Weights of a small image embedding model.
Data: trained on photos of arthropod specimens (BIOSCAN-5M), 97500 training examples, 6.5 epochs.
Rows from block 2 of a small image embedding model, named by matrix and row number. Rows with one number belong to one neuron. Each number is 500 + 25 x the weight over its row's rms, rounded and kept within 0 to 999. All counts start at 0. Numbers have three digits each.
After each neuron's rows are labels from the 100 images, of 14976, where the neuron reaches its largest size: "colour at peak" is the nearest of a few named colours to the mean colour under the peak. Only what is clearly more common there than usual is listed. The data: photos of arthropod specimens (BIOSCAN-5M).
# gate: MLP gate (model.blocks.2.mlp.gate.weight, 576x192), inputs 96-191
# fc1: MLP up (model.blocks.2.mlp.fc1.weight, 576x192), inputs 96-191
# fc2: MLP down (model.blocks.2.mlp.fc2.weight, 192x576, transposed), outputs 96-191

gate.45:500440500500500500500472500500473500535465500500500500595500500423536500500500551500500500500500500500500500500500558509500500500500500500500500500577495500500500470500504500449500577500500500500500578500500549500500450500500573626500500531500463500500500500530500500500474500500510500500
fc1.45:500574500500412500547500500500500500390581500500429494415500500500500500500500500509500500500500500482500500500500500500500500454500500434506500473500500514500500530462465500500497500494500500500500500500532500500500500500500500419500500500500500500500500500500500500500500500473496515500
fc2.45:500543500465464500500500500500500500500500500432500500500500500500505399500466500500500500490500500500500500500500500500500500500500500500500500500500500500500500454500500500500500500502500500500500558526500500566500500500500500500411410500500492500577500500532575540500500500500500488500
colour at peak: pink

gate.330:500500538500436535500500557500500500500500509500579500500427539500500500500500424460536500500500524500500500500500528500500500500500500500500526500500436500500469500500527500500466500583501500500500536482500574500482412508546500500500500535500444500500500500500562500500500500500477500500
fc1.330:552500454500543485500500500500500500486500501500508500555500500500496500416495500472500500513498500463496500500500500500500500500500500500500500438500570500500494578500500500525500500499500500417500441531500472500500527500500475524484500500492500583500500500466500500500500500558528500528
fc2.330:500542520520500488500483500543500464500500577500500500500476500500500500545500500463500500470500500500500500500500500500502500492500500500525471500458524500500422500510500431500500515500500500499511482500589500500503500500541500500520500522500500500500500500430500500500500500500541481546
colour at peak: brown

gate.71:500500513500475500461500545500500500500500527500500500449500571474500514500500500500500500500500498500500587500532499500500500500500540572500517500518483440500419513500510500500500500500575491500500500500466446500500507500439500500500500525500500500500500498500500500500500538500500500500
fc1.71:500469500500485500500500566460500522500500500564500390500500500500448500500449500500507436567500525500500499456500500500483500453500500500500500500500475500526515500500500500423484500500447500500500500515428500500483500500500489500500500500500500500493500426500536523484473500568500500500
fc2.71:500500500434485520500500470500500492499524552500454500407500500549500500500484500487500500539500455500500500500524507500529500500500500500500500500500439498500500500500500500500500620500500500500441498551500574500500500567500500500500500500527500500500450500500500566500500500444500500500
colour at peak: grey

gate.125:564500463500500500500500500500500500500542500500500500500417504500500500500534500500500466500500500500500500500441500500500500500500500500500500450500500528482500500500500500500500534500500500500500500500500500500564519500500500500499500500500554588500500500500500500500500500500500496458
fc1.125:500500436500500442500500500500500500500562437500500500500427500462512500539500500500500437500500500500500500500500500500500500500500500500500542500504549537500487500553500500500479500500567500500500500500500500500449476500500536500500500443508500589500500477500500500471469500500500500461
fc2.125:500500514470522500500507500500500500500447375500500500500532468500500480500500500500500500468500500500500465500500500500537500500459500500500429500500500502500544452500522500500555500500449500500500500500530476500500587500500500500500500500500500522453500500481516500508500516500500500500
colour at peak: white

gate.40:480500500500500500500500500532428500500500500500540500500500500500550515500447500500500500500500522500500500500500500500468500500500500566500500500500500500500529500404500500500500500500529500444500500500500573500500500412500500464500500500448500500501415484500500500500507500538500590500
fc1.40:500500500500619500610543520517437500500500500500530500500500507500500500500500467500500500500582500500500500475443491483500500500461491500500500500500509531500500500500500500500500589500503500500500500500540500555500500500500500419500519495510500500500500500500500500500500554500500500500
fc2.40:500500500500500500500500560539500500441500500482500500479500500500500525500500500500500500500500500500483500500457488500500615500500500500459500500500500500500500500500439557500500500579500539500500500500500448500500500500546500500500500455500500500500500424500519500500559500500500500500
colour at peak: grey

gate.237:557500500500500500500500561500420462500500500531500500500442500500500500494494528500500500510519500500477500571500500513548451500555500500500500500500503500500500528534500393500511500533560500500500500500500500500500500500500470500500500500500592500555450547492500500500500452448500530445
fc1.237:574500500500496500497500500523500494500487500500557450500485500475500500500500500458500510500500508454500500538500500581500500500556477564528500500500500500500500500500481500500556500554561500500500445471448500540500500500500500531500500500500559500542464500500500500520500500448500500483
fc2.237:500519500456500500500500500500500500500500435567500500500500500500500500523543519500500500449429500500527522500500500451472500450500520500500500473500453515500500521500500500494500481500455500500447534500500533500493500496544464500500472532500500500500462455500516494500459500467500558500
colour at peak: white

gate.119:521500520556500500500484467500539500480533524506500556500500500500500500500500500500500500493552500500500566505500500543531500500524500500500500396500500500500500500470429500500500500500500420500500517536561502500525500500500500500500500500456500500500500422500500500597452500405500500527
fc1.119:500500476442501559500429500500500454500500482500500500500417500500500500500500501500500480500500500500500500532500444500500448419500500500500500500500535500500500500526500500500500500500553530558500537563500500500500500583500500500500518500472500540500500500500500500500500542500500500552
fc2.119:511500539500511458500500500543531550502500500500538500500556500500488500500500496448504500500500500500500500500500500500508525464500500500500451500500435500500533389500500544457500500473500500500500500500500500461435454500500544500500500500500500535500489515500532500500500433576451500557
colour at peak: brown; grey

gate.423:500515500580500500500500500500512500561500500500500500500459510500500500500500500500534500500436500500500500500483500500500500500500433500500500475500508465460484500500500505532564500500549500500500478415500500500500500500500511500448500552500500500500500500500506509500500500476500500500
fc1.423:500500494458500500500603500500500500520478500500500500500529442500500500500500500500473500474500500500489432500500500500500500500500470500500500500500453500500500500477500500500500500500398549543536500500500500500500499500510483500500500524500457500500500500500500500586500500500500500500
fc2.423:500500500453500500500500500576500393500500517412500500500500517500469500500500500500500500500500475500500551500500500500484522550493500440500500500500482500506500552512500500500431500500586500500500500500500500500500500515500500518500500473493500500500469451535478500500500500500500454500
colour at peak: pink

gate.570:468500500500481500500525500500500457500539537500540510500458500500544500592500500500500501470524500527500429500500534500535500470468500500500481500506448462500500438500539475500466498584500500500500540500500540500491447500500500500500524500470462500500496470500538500500500500438440500500
fc1.570:500500507470506500500500487500500500500500471500457500500565476500500500500500500500493500534500500446500555500500472562473500533530500485450487500500548538500500500500500500500552500411500500500500453510500444500512560500500500500485500500500541500500516500500459500478500500569560500500
fc2.570:500500515537441482463500500556500500500500498500500500500500500500500500564500500500500500455500500500500500500515500500537516472500500497500432500501576445500448522500500500500500500500500556500460500500550500500459466500529500500500450500500500500500616500487556500500520470429500481521
colour at peak: brown

gate.287:500500500500500487521500500500456548500500500437500500500456500500500500500472400500500500500500500500454622500500500500500560500500500500500500521550500500500500500500500500500500500500500489500549500500500500500494500500500500500500594500550500500432500496500500500500500500500526500500
fc1.287:500486500500405500500500500500531500500500500500500500500500500500500500582500427469500500500500500546418500500438500513411500500500455500500493500500467500500500549500500500514500500500500500538500500500500500441500462475500520500500500500500500500418500500500500500500500500500500500443
fc2.287:500422547483500500500500500500500500500500500500500500500500500450560500500500584500500500500500454500500500500500529406500500576500500500500500500500555500500500500500482500500500500500500500500500500500500505500500500500500489500500500500500500500533498500500500500500500500500500500528
colour at peak: pink

gate.302:500500500500500500531534500500500500500449500500500456500500500500500455500489500449500500500500500500500500500500500500500500468477500500414500438500500500536488500500542500500500500465500418500500500500500500500545500500500620500500434500500500500500494437500500500566500479480500500500
fc1.302:500500500500500541500500500500500500428412560500500500500500500500500500521474500500500500500500486501500408485500500500471500440500500500503500513500500500500500500478500500500500433463500500500500493470500500500500440500470500548500500515500451500500500500500500500500500500500476400500
fc2.302:500500500471500500500500486500409500505500500500500500500500500500500500500500500517473484500500500500500586500513500500518458429500500500445500500500500472500500500500500555500500500513500467500501500560500444500500500500500500480500500506500500500500500522500498500500500500500500500500
colour at peak: white

gate.521:500500500572500550500500549500500517488516500500533475521500500500500491526491500500500422500423500500512506492542563500500500500433500514500465500551564500500479500500500543543500500500532500473500500500500456446500500528500529500515500500532501567493500513500530495500500500500500500563
fc1.521:500500561500500500500500508513450500500569507500500500541528512553500500542500500563500453567500500500524500500477524500500500500431500500475500500500500500500500500457481500500571500531500483457500473478500446500500500500500500500500548533500500531469544471500508471500500500500505500500
fc2.521:531482507511455500547500500500513500500515485500500521500500500500500500471526500439500530500508500451500500500500442500506500500560440500562541500500500470500519500500500440540462500566500558500500500534500521505500500500500443500500500500486500399513457500572475500500495500500500500482
colour at peak: pink

gate.293:500500500500559500500500559500500500459467500500500555443460500500500490500500477500500500500500500499496500500434558500470500497524500500500500500500500488500450500452500500500500500500500500505500500546500500500500429500500500500500500500500534500500500476500500500544480500500500500500
fc1.293:500472418500500503500500500500500500500500500472500500500500500500500500500500500500500500500500500500577500500500500423499533500500500500500532500500559500487500477500537500564417551500501500546500493500500500500500461500444481500500449500500500485487500500461500500500500500574526500500
fc2.293:500500453572464500500500500500500501500500500500500500486500537500500500512482500554500500485536462500500500500458500500500500500500500500500500500500512500500526500500500500500426558500500500500500471589498500500568482500500519500500500500442500500500500500500500500464459500500500500462
colour at peak: pink

gate.278:500500551500500500500500500556500500489500558554563500500500500500540500500500500500500500500500500500500500500500525500500560500500500484614500500500430500522476500500500500503500500500434500500500500452500557500500500500500500500500500500500459500500523500500526500500500500519530445482
fc1.278:502500497522453500500500500500470529500500500500520500500500500500500500500500500500500500499495500500500500500500526500500500500500500500500550500427497500500568500500572500430500500531439500500500560500500542461500500512500542500500497500500559500500500528500500500500500535500500500500
fc2.278:500485459500518500594544500510500500500500456500500500500500500503459500421462500500486500500500500500500500493494422500500500536500500500500566500500500500500569500495500611500500442500500441507500500500500425500500500500500500500500500530500500500500500500500484500500515500500500534500
colour at peak: brown

gate.273:449570500500543514617502500500500476500490501500468500528500476500500500465500500554501500483500500500454500554500563508500500500500500430500500525500500500500500500500500500500500524496500518500521500500500500500500500500500500500500500500500500500500557500468500500457555500517500500500
fc1.273:454562500528546454601500500516484449500500472500426500500500483477500500483500500534469552482500518500500500536500558507500500526500500434500500500537552493558500469500500500500500499482500500461500558500525500500500472500519500500474500419500554500544500500500500500500544500500500500500
fc2.273:500500500500500500430500500500500500500500553500500544491571512500500500500437464461500500500500500500500500500552432456500451500500478557500425500500500500500464500474500500582500526500517500500500500500500531500504484433500500500523500500500500500500462476500500500500552500500500463526
colour at peak: grey

gate.445:503500500476500482500518500500500536500531512500500500418500500518500500500500500500500524500501500500500500458500500469621510546500500507484500500500500562500500500500500469500447535505500500500500500500500536462455500500500500500500517500499500500500500521553500500467500500500500500500
fc1.445:500448500555500500549500500548500431500500496538500461500500500500499500475500550517500508500500512500500500545462500551430527460500478500500500500494500500500436500500545543500479500546480454500500506500500500500496500500500493500500480500500500484500500520452500500541500478500469500526
fc2.445:500500500500500559500500500460500582500498500588500500500500500500500476500500500579500461500500500500500456500500500500500500500468500500500500500549500462500500522500500500500500500500500490500500500500500407500494532512500500500500500500500500500551500500500500500500500500500468500500
colour at peak: grey

gate.11:500500435553500500500500500500500443500500500557500500466500500500516508500500500500500552496427500452500500500494500500500500461500500500500408500500500454500441500500500530544500500530500556500520500500500500500500526500542500446500500500500500447500500500500500500555521500500476550577
fc1.11:500500500500558500500500500500500500443482491500500500500500500500500500500500500500526454500500500561500500500500500500500500500500536532500593500447500500500500500500523500500516504500417500500500458500500500536468500500413500500500542500500500500494500500521500500456500500500500500500
fc2.11:549500500500458500500501500500465500500500500558500500500468500500500539500443499452500500500500478500500500500538487500500500480452461500535428466574521528554443500533500561508500500500500500455533434500500460576500500564500500500500500500500501483500500500589500500500500500477500500504
colour at peak: pink

gate.143:500500500536494467500500500538483500500457500500484500500544516500500500530500517508500500449500500500620500500500461464500524500537500500514465542500541500500500467500500500500500500463500463500500477594524499500500551500500531500469500519500572500500500500500500500538505500500500500558
fc1.143:500500500527500500466500507522500500501500500457497500479549500500530500552500500500500500500500534500589500500500453500500510500500470500506434524500533500500500475499500560500500500455500500500500479583524478500500559500500506500465500507500551500500500500500500500537509500500469500579
fc2.143:500500525500568500529451500500500500500500500501500542455500500423450500500500500500500500528500487500492481500500469500500500500548500500500500500500498500495487544500500500500479500500453482541500500516500434500450500500500500500500500500500500467500567500490500500476500500500500477500
colour at peak: brown; grey

gate.291:500500500500500500500500518500500541500525500500500500444423500500440500500500500500500500449500587500500500500500500500500500437500500583500500467500482450440500500500500500500500526500589500500500500476482500500480500509500500487500500500500500450500500464500530500551500500458457500527
fc1.291:500500540500500500500531500500500419500500500519545500500427500500553500582500500500499556500536559500392446500500523500500509500500500500500566500500477500500500495500500500500500500549500500500500500461500500500502405500500500500500500500500452534500500500500500500500479453500500500500
fc2.291:500432500500455500500536500432477500500500509570500500500500500500470467423500500500500492500500500500500500500500500500560500500458500500500500500530380500500500500500500500500500500500500500547500500500500500500522583500409500500500500500500500534500417500500434500591500519500500482452
colour at peak: brown

gate.557:573498500500500500500536500500436500500500569578500500500500500484536500500500556443521517500500500500500500500449500500500500500500500500500484500500500461500427500500462500500500468555500500500500458500453500500500500500500484500532500534500500500538437497500500500533500500423481500500
fc1.557:500501500500500490500511500500500500513470500500500464500466500500500500531500500500500500500500500530435500500500500500500500500517500522500564500500500500500500500500500500464546500534500464500500500500500536500500500500500500500500500500500500500500404436500500500500500463500500574500
fc2.557:500500500466500500500500500500500500500500524629497500500447500500500571500500500500500500500500528500408500500500515500467500500500417500500500488519493572500500544569500500500500500456500537500500500500500505548500500500500500500500500528500515500469500505500530500500500579500500516500
colour at peak: pink

gate.474:500542522500500500565500500508500500500464464483500500432526500500416500584485551500500500427500500521568500455500500500500500500547500500500500500500500500500500500500500475500533500500537500500500551518500500448500466500509500500468500500516444592545500562500500500500500500500518500500
fc1.474:500403500500500481500500500500500500500500500453500500500523500500539500500532500500500594500556500462500500489500500500500500532496500500500500557500541458500500500457500459500500500500500500500386518500550500594500500500500500500500500500457500454500484500500500500500500500500500500500
fc2.474:500500543542461543500500500500514500500500500500500500477500545500429500592500500500500500508500500500500428500500500500500500500500500500500500500500500441500500500399500445500500500500505500511500500545500468477500524500552507500500462478500500500500500500500500404500500500534500505465
colour at peak: brown; grey

gate.569:500500500500500481574500521500540553500500500500500500500500500491500500500532500501500519500526500500500500500500500500542563500500509500500500452500500486500500500500500511552500500500510441566500500500500507500500500500500500500500500500488547500500561529435500500500500500500460521500
fc1.569:500500500500483500500495500523539500500451500500500445500500500500500500500500500500500516500500500500500500500500530500500535500495500500500500478449500500491463544500500500560500500500500529497500500500500500500500551508500500461500538484533500535500500500461500500500500500500500520500
fc2.569:500447500500500500500500537500500580463500500493500500500461500568500500500500500500522500575500448500519500502500460500500500500452500500500451500520500500500500500477421500588500500495443500458452567500500568500500500500505500500500500500443500500500500500500500498500500500500500500500
colour at peak: pink

gate.308:500500460500500540500500463501500500500500500500500500500527500554500500500500500389500500500500500500500500500560500583500500500500500500500500500500517500474500500500500521500395500500500500500571500559500500500500430500500500504500567500500500500500500584521500500500500555500535535540
fc1.308:500534500500563500500500453500500500500500500500500500500500500500500500500500500500568530500500500500500500500500500500500582500383500500500500500500500500500500435581500456500500500500500500500500500500500428500500500500500500659447500500500434500500500500500500500500500500500500500500
fc2.308:411500500500500500447541387500500500500500500500500500500500500473500500500500514500500500528500500534500438500504442500500500455500525500500500500535500500458500500500500500500497500500500500500500500500500500500500513500483500500500500500500499500500500500500500500529500594500500500500
colour at peak: pink

gate.72:500539570500500500500552536500500494500486500548569500500404500458500500583500437500530539500500526500500500500441527500500500500500500500557559500500446500500500500500500500500500500500500500500500500500500558500500434500500500525500500500500446500500500500500589500500500496500500500500
fc1.72:548459500438500550500500459500500500500500464545500500500500500500500500380500500500500500566500464452459500500500500500504500500500500500500500528476500575500500500500500500500500500500500500500497552500500500500500500500500500515438561500500500500500500500500500500500500500568500500500
fc2.72:505500508467529500500500500500452468500463579500500500555470500500500500500500500500500500500500500500500500500500500538500439500500512472500500500500500518500444500537500500500427500472500441500500500422500500496523500500500500494454518500500500500495500500521510500458500500500500500500
colour at peak: white

gate.442:500500556429500500500500493493500458500500500500500500500472500500500500554500500500500500500500526467500500500500500500500516500405500500500497440500500500500500500500564500482500500500500500500500500500500500500500500500450545500500500500500500500500500500500500474500512500440500500598
fc1.442:500482415550500500486500500500500500574500500500500483500500500500464500500500500500500500433500500500500500500500511445539500500500500500500500515500500500500500500500500500500415500532500500500500556500500500449500500500500500500500566500500551500428500498500446500500500500500468551443
fc2.442:500500500500505445517534500500463500500500500500548507500539500500557500537500500474500500500546523500500445500500489500495432500500464459500500500500436500500451500500404525500553500500500500465500500500500500500500520510459500500444500456500500500486500500441500500500500500500522457500
colour at peak: pink

gate.401:500500500500538398500500500500454500500500500500368500441589500500500500500500500500500500500500500500594500500500508500500500500500500500500412500500605500500500500500500500500500500500500500500500500556550494500500564500466500500500500500500500484500500500500500500594500500500500500500
fc1.401:500500500500500500500500500500500500500500500500500500413500500500575500500500500500500473371500500500583500530500500500500500500457500500500449500500566577500500421500500500500500500500500500500500500500548500500500563500500500500500500500500519500500446500500500500551500500389500500500
fc2.401:500500500500595500534500500577500500500500500468500518500500500500500500500500500471500500500500500500500482500500500500597563500500500500500500500500500500500500559500500500554448500500500500500500441500500500500500500506554500500500544500500424500439500500477500500455500558500500500500
colour at peak: brown

gate.384:500500484511500500551500500546469500500542424552500488500444519500500500500500500500531458500529500500500500500500500517500500500533500500485500500500500500500500500505477500500498500500533500477500500477500500500500500462521500508500500500500538507500500500500500479500500500500541500461
fc1.384:500500527554500500500514500500562546500438500500500500500535500540500500425500500495500500500500500500500500500555500500500500500500490500500500500500500469500500500479500500500500434500402500500500500500500500500500550500500500498500500500500500500500500500500500545500500500491458500500
fc2.384:431500500548435500506500500500500500500500662500500446500500500500500500500500500461500483500500500500500572500500500500500500504500500500500540500500500496500500500500500500500500500500557500500500500500500536500465426500500506500500484479500523461500448500532452500470500500463480500500
colour at peak: white

gate.43:500500517500500500500500463500500551500524500514545500500500570449464500500500542486500500463500500531539548441500500500500516500480500587500430500500500500500500442500500500500462500500500464500500500500500528500500484500500541533522500527498500500500445500500500500500500500429420500500
fc1.43:471500500500500500500500500500478500500500478524500549500500500500500500599500500500518500457500500500500500444500500456535500521500554500500498510483500500508500500500500500500500559474500500500500500500500581500500463500500589575500500500500500500500418500486500500500500500500500500547
fc2.43:500500569491542500568500500500549438500500564582500434500464493496529500500500551500500500500500500500416479500500500500500500500545397500500612500524500500490500500500500500500527500500500500500500500500500501560500500500500500499500500500500500505500500500500500500500500500500500500500
colour at peak: pink

gate.455:500500500500500500500500500533500402500500500419500500500500500456500500500500500500500500479500500500500524500500500500500500545512478500500534500444554500500492499500423500447500500500500500500500500558500500500500500500500500479500500500500500500541500500526500500541500500500500500546
fc1.455:500500544518500500500500500500500500500588500500528484500500500500500500500500500500500465500558537500500500514451532500500523500500442555500500500500500500500500500430461500500437500529500452519500500447500460500500545500500500500500500545477500500500500500500500496500435447500500500550
fc2.455:520500500500584500500500500500500500500500500500500500499464500500500500465500431567500500500500500500500483500500500500439500500500500500511617500500475500500500500592500500500500500500500500500496500500500500574535500500500500500439500500500468500500443521500500500500500559500500500500
colour at peak: grey

gate.332:500500536470500500500500500500500585500500500500500464500500500500500537500500500569500500500500478500500500500545500546500500500500554500500500500500500500429500500500500603500500500500561552500500561500568500534500500500448500528500568500500580464550500500500500500500500500500435500500
fc1.332:500500500491500500472500500500500500422398500500500500524500500500500500500500500500500500500500500500513500500500500500500500546500500500500500500500500500500500520500500500500500500500500500500500551500500500545500500500426500500500500500500500500500556446447500500546469502467500500500
fc2.332:500514500500500544500500500500524500401500500437500500510500500500500500500439500500445500546431432500500500500500500500500481517500534500496500500500500500500500500500547500485500494500504497462537500500500500500500500547449585500550498500420500500500500500500500499500378500500500468500
colour at peak: pink

gate.315:500500500500500500589500500500500500485500500500500473500482500537500500500500500500500500500500500500532500500500500500500458500500476500500500584500500500500500500469500500500500508500500523500500500451555448500500492500500500500473500537500500500500500500500500500500446500521500500435
fc1.315:478500555500500554500500500500500500500500500500455500500478500500500500464500439500500537441500500551500500500500500500500500500418500469493500565500500500500500500500500500500442500500414451519500500500500500500500431500522500477500500500480500500453500496448500500500565500500517500566
fc2.315:500524500500510500518500500500500456500500593469500470500500464500500474500500451500500500500500500500406500500500500500547500471500500500500500500500500500500500500586517450500501510500500479500500562500500500500500481500500500477500546500500500500500500500500500557442500500500550434500
colour at peak: white

gate.382:518500483500500500451500500500442500505500500500500487500495500464488500500500500500500466500500500500464469500432500500564443526528500500571556500500500500500500502548466541500500500500538500500549500500500483457500453500500500500500496500500500500500457432500532487545500500435500500500
fc1.382:474459500461500500484500500500500528525500451500500500476500436524500500500495500500500500500500500500500500500500404500502500500500546420462500482500500500456508500500536500532500500500500500500500500500500545500500500500500500500416519502488500500500500500566500500436500500500559492442
fc2.382:500500500556431500515563500500500500500500574500500500481576513500493500500500446500500454554545500500500571500500500500500500531500500539469500500500500488500500500500562525500500500500500500500500500500500478500476452462500500500500496500500500500500500482524500500500500489500500500500
colour at peak: pink

gate.310:500500566500500547500500500500500462500500500500537472538426500500500500500500500500500567500500538500500500500500500500500500500500500487560518500500441500500500500500500563500500500500428520500479500441500561500500395459500500500500500590500446500500500500500500500500500500500500500500
fc1.310:427500533500476500464500500500500500500539566500541500500500474500500500500500500506452500500508500500439500518500500500500500500465500500500500500500426471500500500453516500452500500516503495628500559449500533500490500500500553467500500500566500500473500500536500500500500500500439500500
fc2.310:465500500500500556500531458500500500500500431500500500500516500500450500464453500534500500500500500500500500500500500497500500500500500500511500544568500500500586500465500500500500500500446456555500500519454500500500500500500500485500500500500500500500500493500500500542500543500500521500
colour at peak: brown

gate.203:564500524486453500480500500500500502500500500485447570500469523473500490500500500472500500511500543500500500455500500500539500500500500500500500500500598500500500500500500529500500492500500500500500500493509500464500500500500500500500478541500466500500500500500452500555457526500485471500
fc1.203:478500500500482500423444500500500591521500500500500500500486500500500500479500500500466500500573500500506519479500416500500500500500500500500560500500500500500500500500500500500500500500500500580553500500500500500500500500495500500500500500500500582500500483500500500500500500500500500500
fc2.203:500500500500500518460500498500500529500531500500500500500500500500500500526500500530500500438500500500519500500500500500500500500500446500611500419500500500496531458500500508500497500500447487471500465500500500478500500500500500500500492500583500515500500558513500500500500500520466500500
colour at peak: grey

gate.6:500498500446460500500500500500500500500500512567547500500500500500500525425500500511500500500500500500500500522481505543500500500527500500500456500500492500500454454471500500560519500559500500500500500500500526500500500500500465500500476500500542507500500500531500500500500500500500500453
fc1.6:500500551500531500500451530500476500500540500500500447465519500500500500500516500500444500500500500569500465500500450429483500450500448500504428442500512500521500473480500544519500500500500496487436500507500483500500516500500500500500488500500500484500465486516500500500500448476458500579
fc2.6:467500461564500500500484500538535500500500500450500500500536491500489500504500510500500500500500500500500513500509500500511500477500592489543417522500478435500458500457500500500500479500497500500500500500529500451500500500500500500500500500500500500500500500481500446500481500500500452500
colour at peak: brown; grey

gate.98:500500500500462500499500500462500500500500521500500500500500500500500500500456500556567500500500500500500500500502504500500500500500500500581500562500500500499500500500554548500503546500500500462500500500500501500464500500500500500500500571462447500500500433500459500500500500500500500521
fc1.98:500500500500544484500500500500500500500500500500482500431539500500500500552500576456495500535500500500496500455471500500496500500537500500500455500500515550500500500468500500500500500423513500500500429504515462500500546484500500500494500500500564565500500500500500500520500500500500446500
fc2.98:434492569498465500500476471500544500490476537500513500500500481500500500527500540500500484489565488528442581500500528500578517500500500550500462500523500459500442500500500482506500556436500500519500500500500529528500470500525500500500500500500507500490524476500489500500500500500480466541
colour at peak: brown

gate.55:500500500500500500500500500500500500500492500543456500500500500500500500500500500443500500500500500500481500500500500500500456500567500500500500529500544500452500500395500495500500500500500500500500475500500443500500500500500500500577500500500500500500500500500500500526500500500520461500
fc1.55:564500446500547500500377507500500500500500500515446500500500526500500519542500561500509513500500473500451500619500500500477500531541500500500551500500500500500500500500500500391500500500500500500500500452500500500425500500500500500500500500500500500500500500500500500500500500500500500500
fc2.55:500500500458500500500500500500500500500500500500500500500557500500500500465430500547500494500500500500500500500425500500500500540559500500500500500500500500500500500500500610500500500500500500500500500500500500500500461500500500500500417500500500500500500500551500452500500500500500500392
colour at peak: pink

gate.322:500500500482500422500468496500500449583500500500500500510480500500500500500500500500500500500500500620500500500500500572500476460397500500500500496500500500500500500500500500500500500500500500512500500500548500500500500500566500455500537500500500443500500500500522453500500431500500500500
fc1.322:500464500570500436500500500500563500500500520500500500500473500503559500500500500500500500500526500524500382466500500500500500500500530500500565500500411500500500500500500500500500500500500580500500500500500500500500466500550500500500560492500500500500508500500500500500500500514500472500
fc2.322:500500577394500500521465500500500500500430500500500500500461500427469500500500500500500500398500500514500500499500500440500500500505444426500500500500473500549500500500500500500500500500500500500542500500500445500500530500519500500500533500500500500500476500500529500500455500500500500500
colour at peak: brown

gate.449:500500500500500500500500530446541500500500517500500539500500500500500500500500500500500500500442507443500500500496500500500500526500500500500510500463556500500531500500500395500500500500500500500500500500565500500500500500533500500459500500500500500540500456500500459500500500500429500500
fc1.449:500539551500500462500500500500500500500488521501486500500500500542500472547500453500500500500500500500500500500443500500500619500500464500563541461500500500500521500565500546556440500500500440496540500502475486500500500456500507500461546500500563500492477500500500500500500500488466500500
fc2.449:455500500522495506500500484534500546506500500485500500500456500502500454497500476500509500500500500500500500500500500500500500562500500500519541500497500500476601500500500463500518500500500500500500500500611500500500523404487500500500500500487500500500500500500455500500500500442500500500
colour at peak: grey

gate.270:537465506548546500500500447500500511500500500500527500577592500500500500500525500500500500500500500500500500500500529500500538483500500500500433433500500500500500454458501500526500500500500424500500500500500518500490500500500500500448500500516500500477578500500500500500543500521500500500
fc1.270:533500508500500500500565500458498500500500500500500500578500438463524500500500527500500500436500547500589500500500537500465500500500518461462500500500500500500500502500500500500511500504500500453572500500500500500500500500500500500435500500500500500500500500500500500500500521500544500500
fc2.270:500545512404500500458416500500454500500500500500500487500500500500483500500500500495500538500500500500500520477500500552500500500475500500500621500500500522515500500568469500500500458500500500500467449480443500500500500500500500530500500500500500500500500500500472500500500500500500468500
colour at peak: white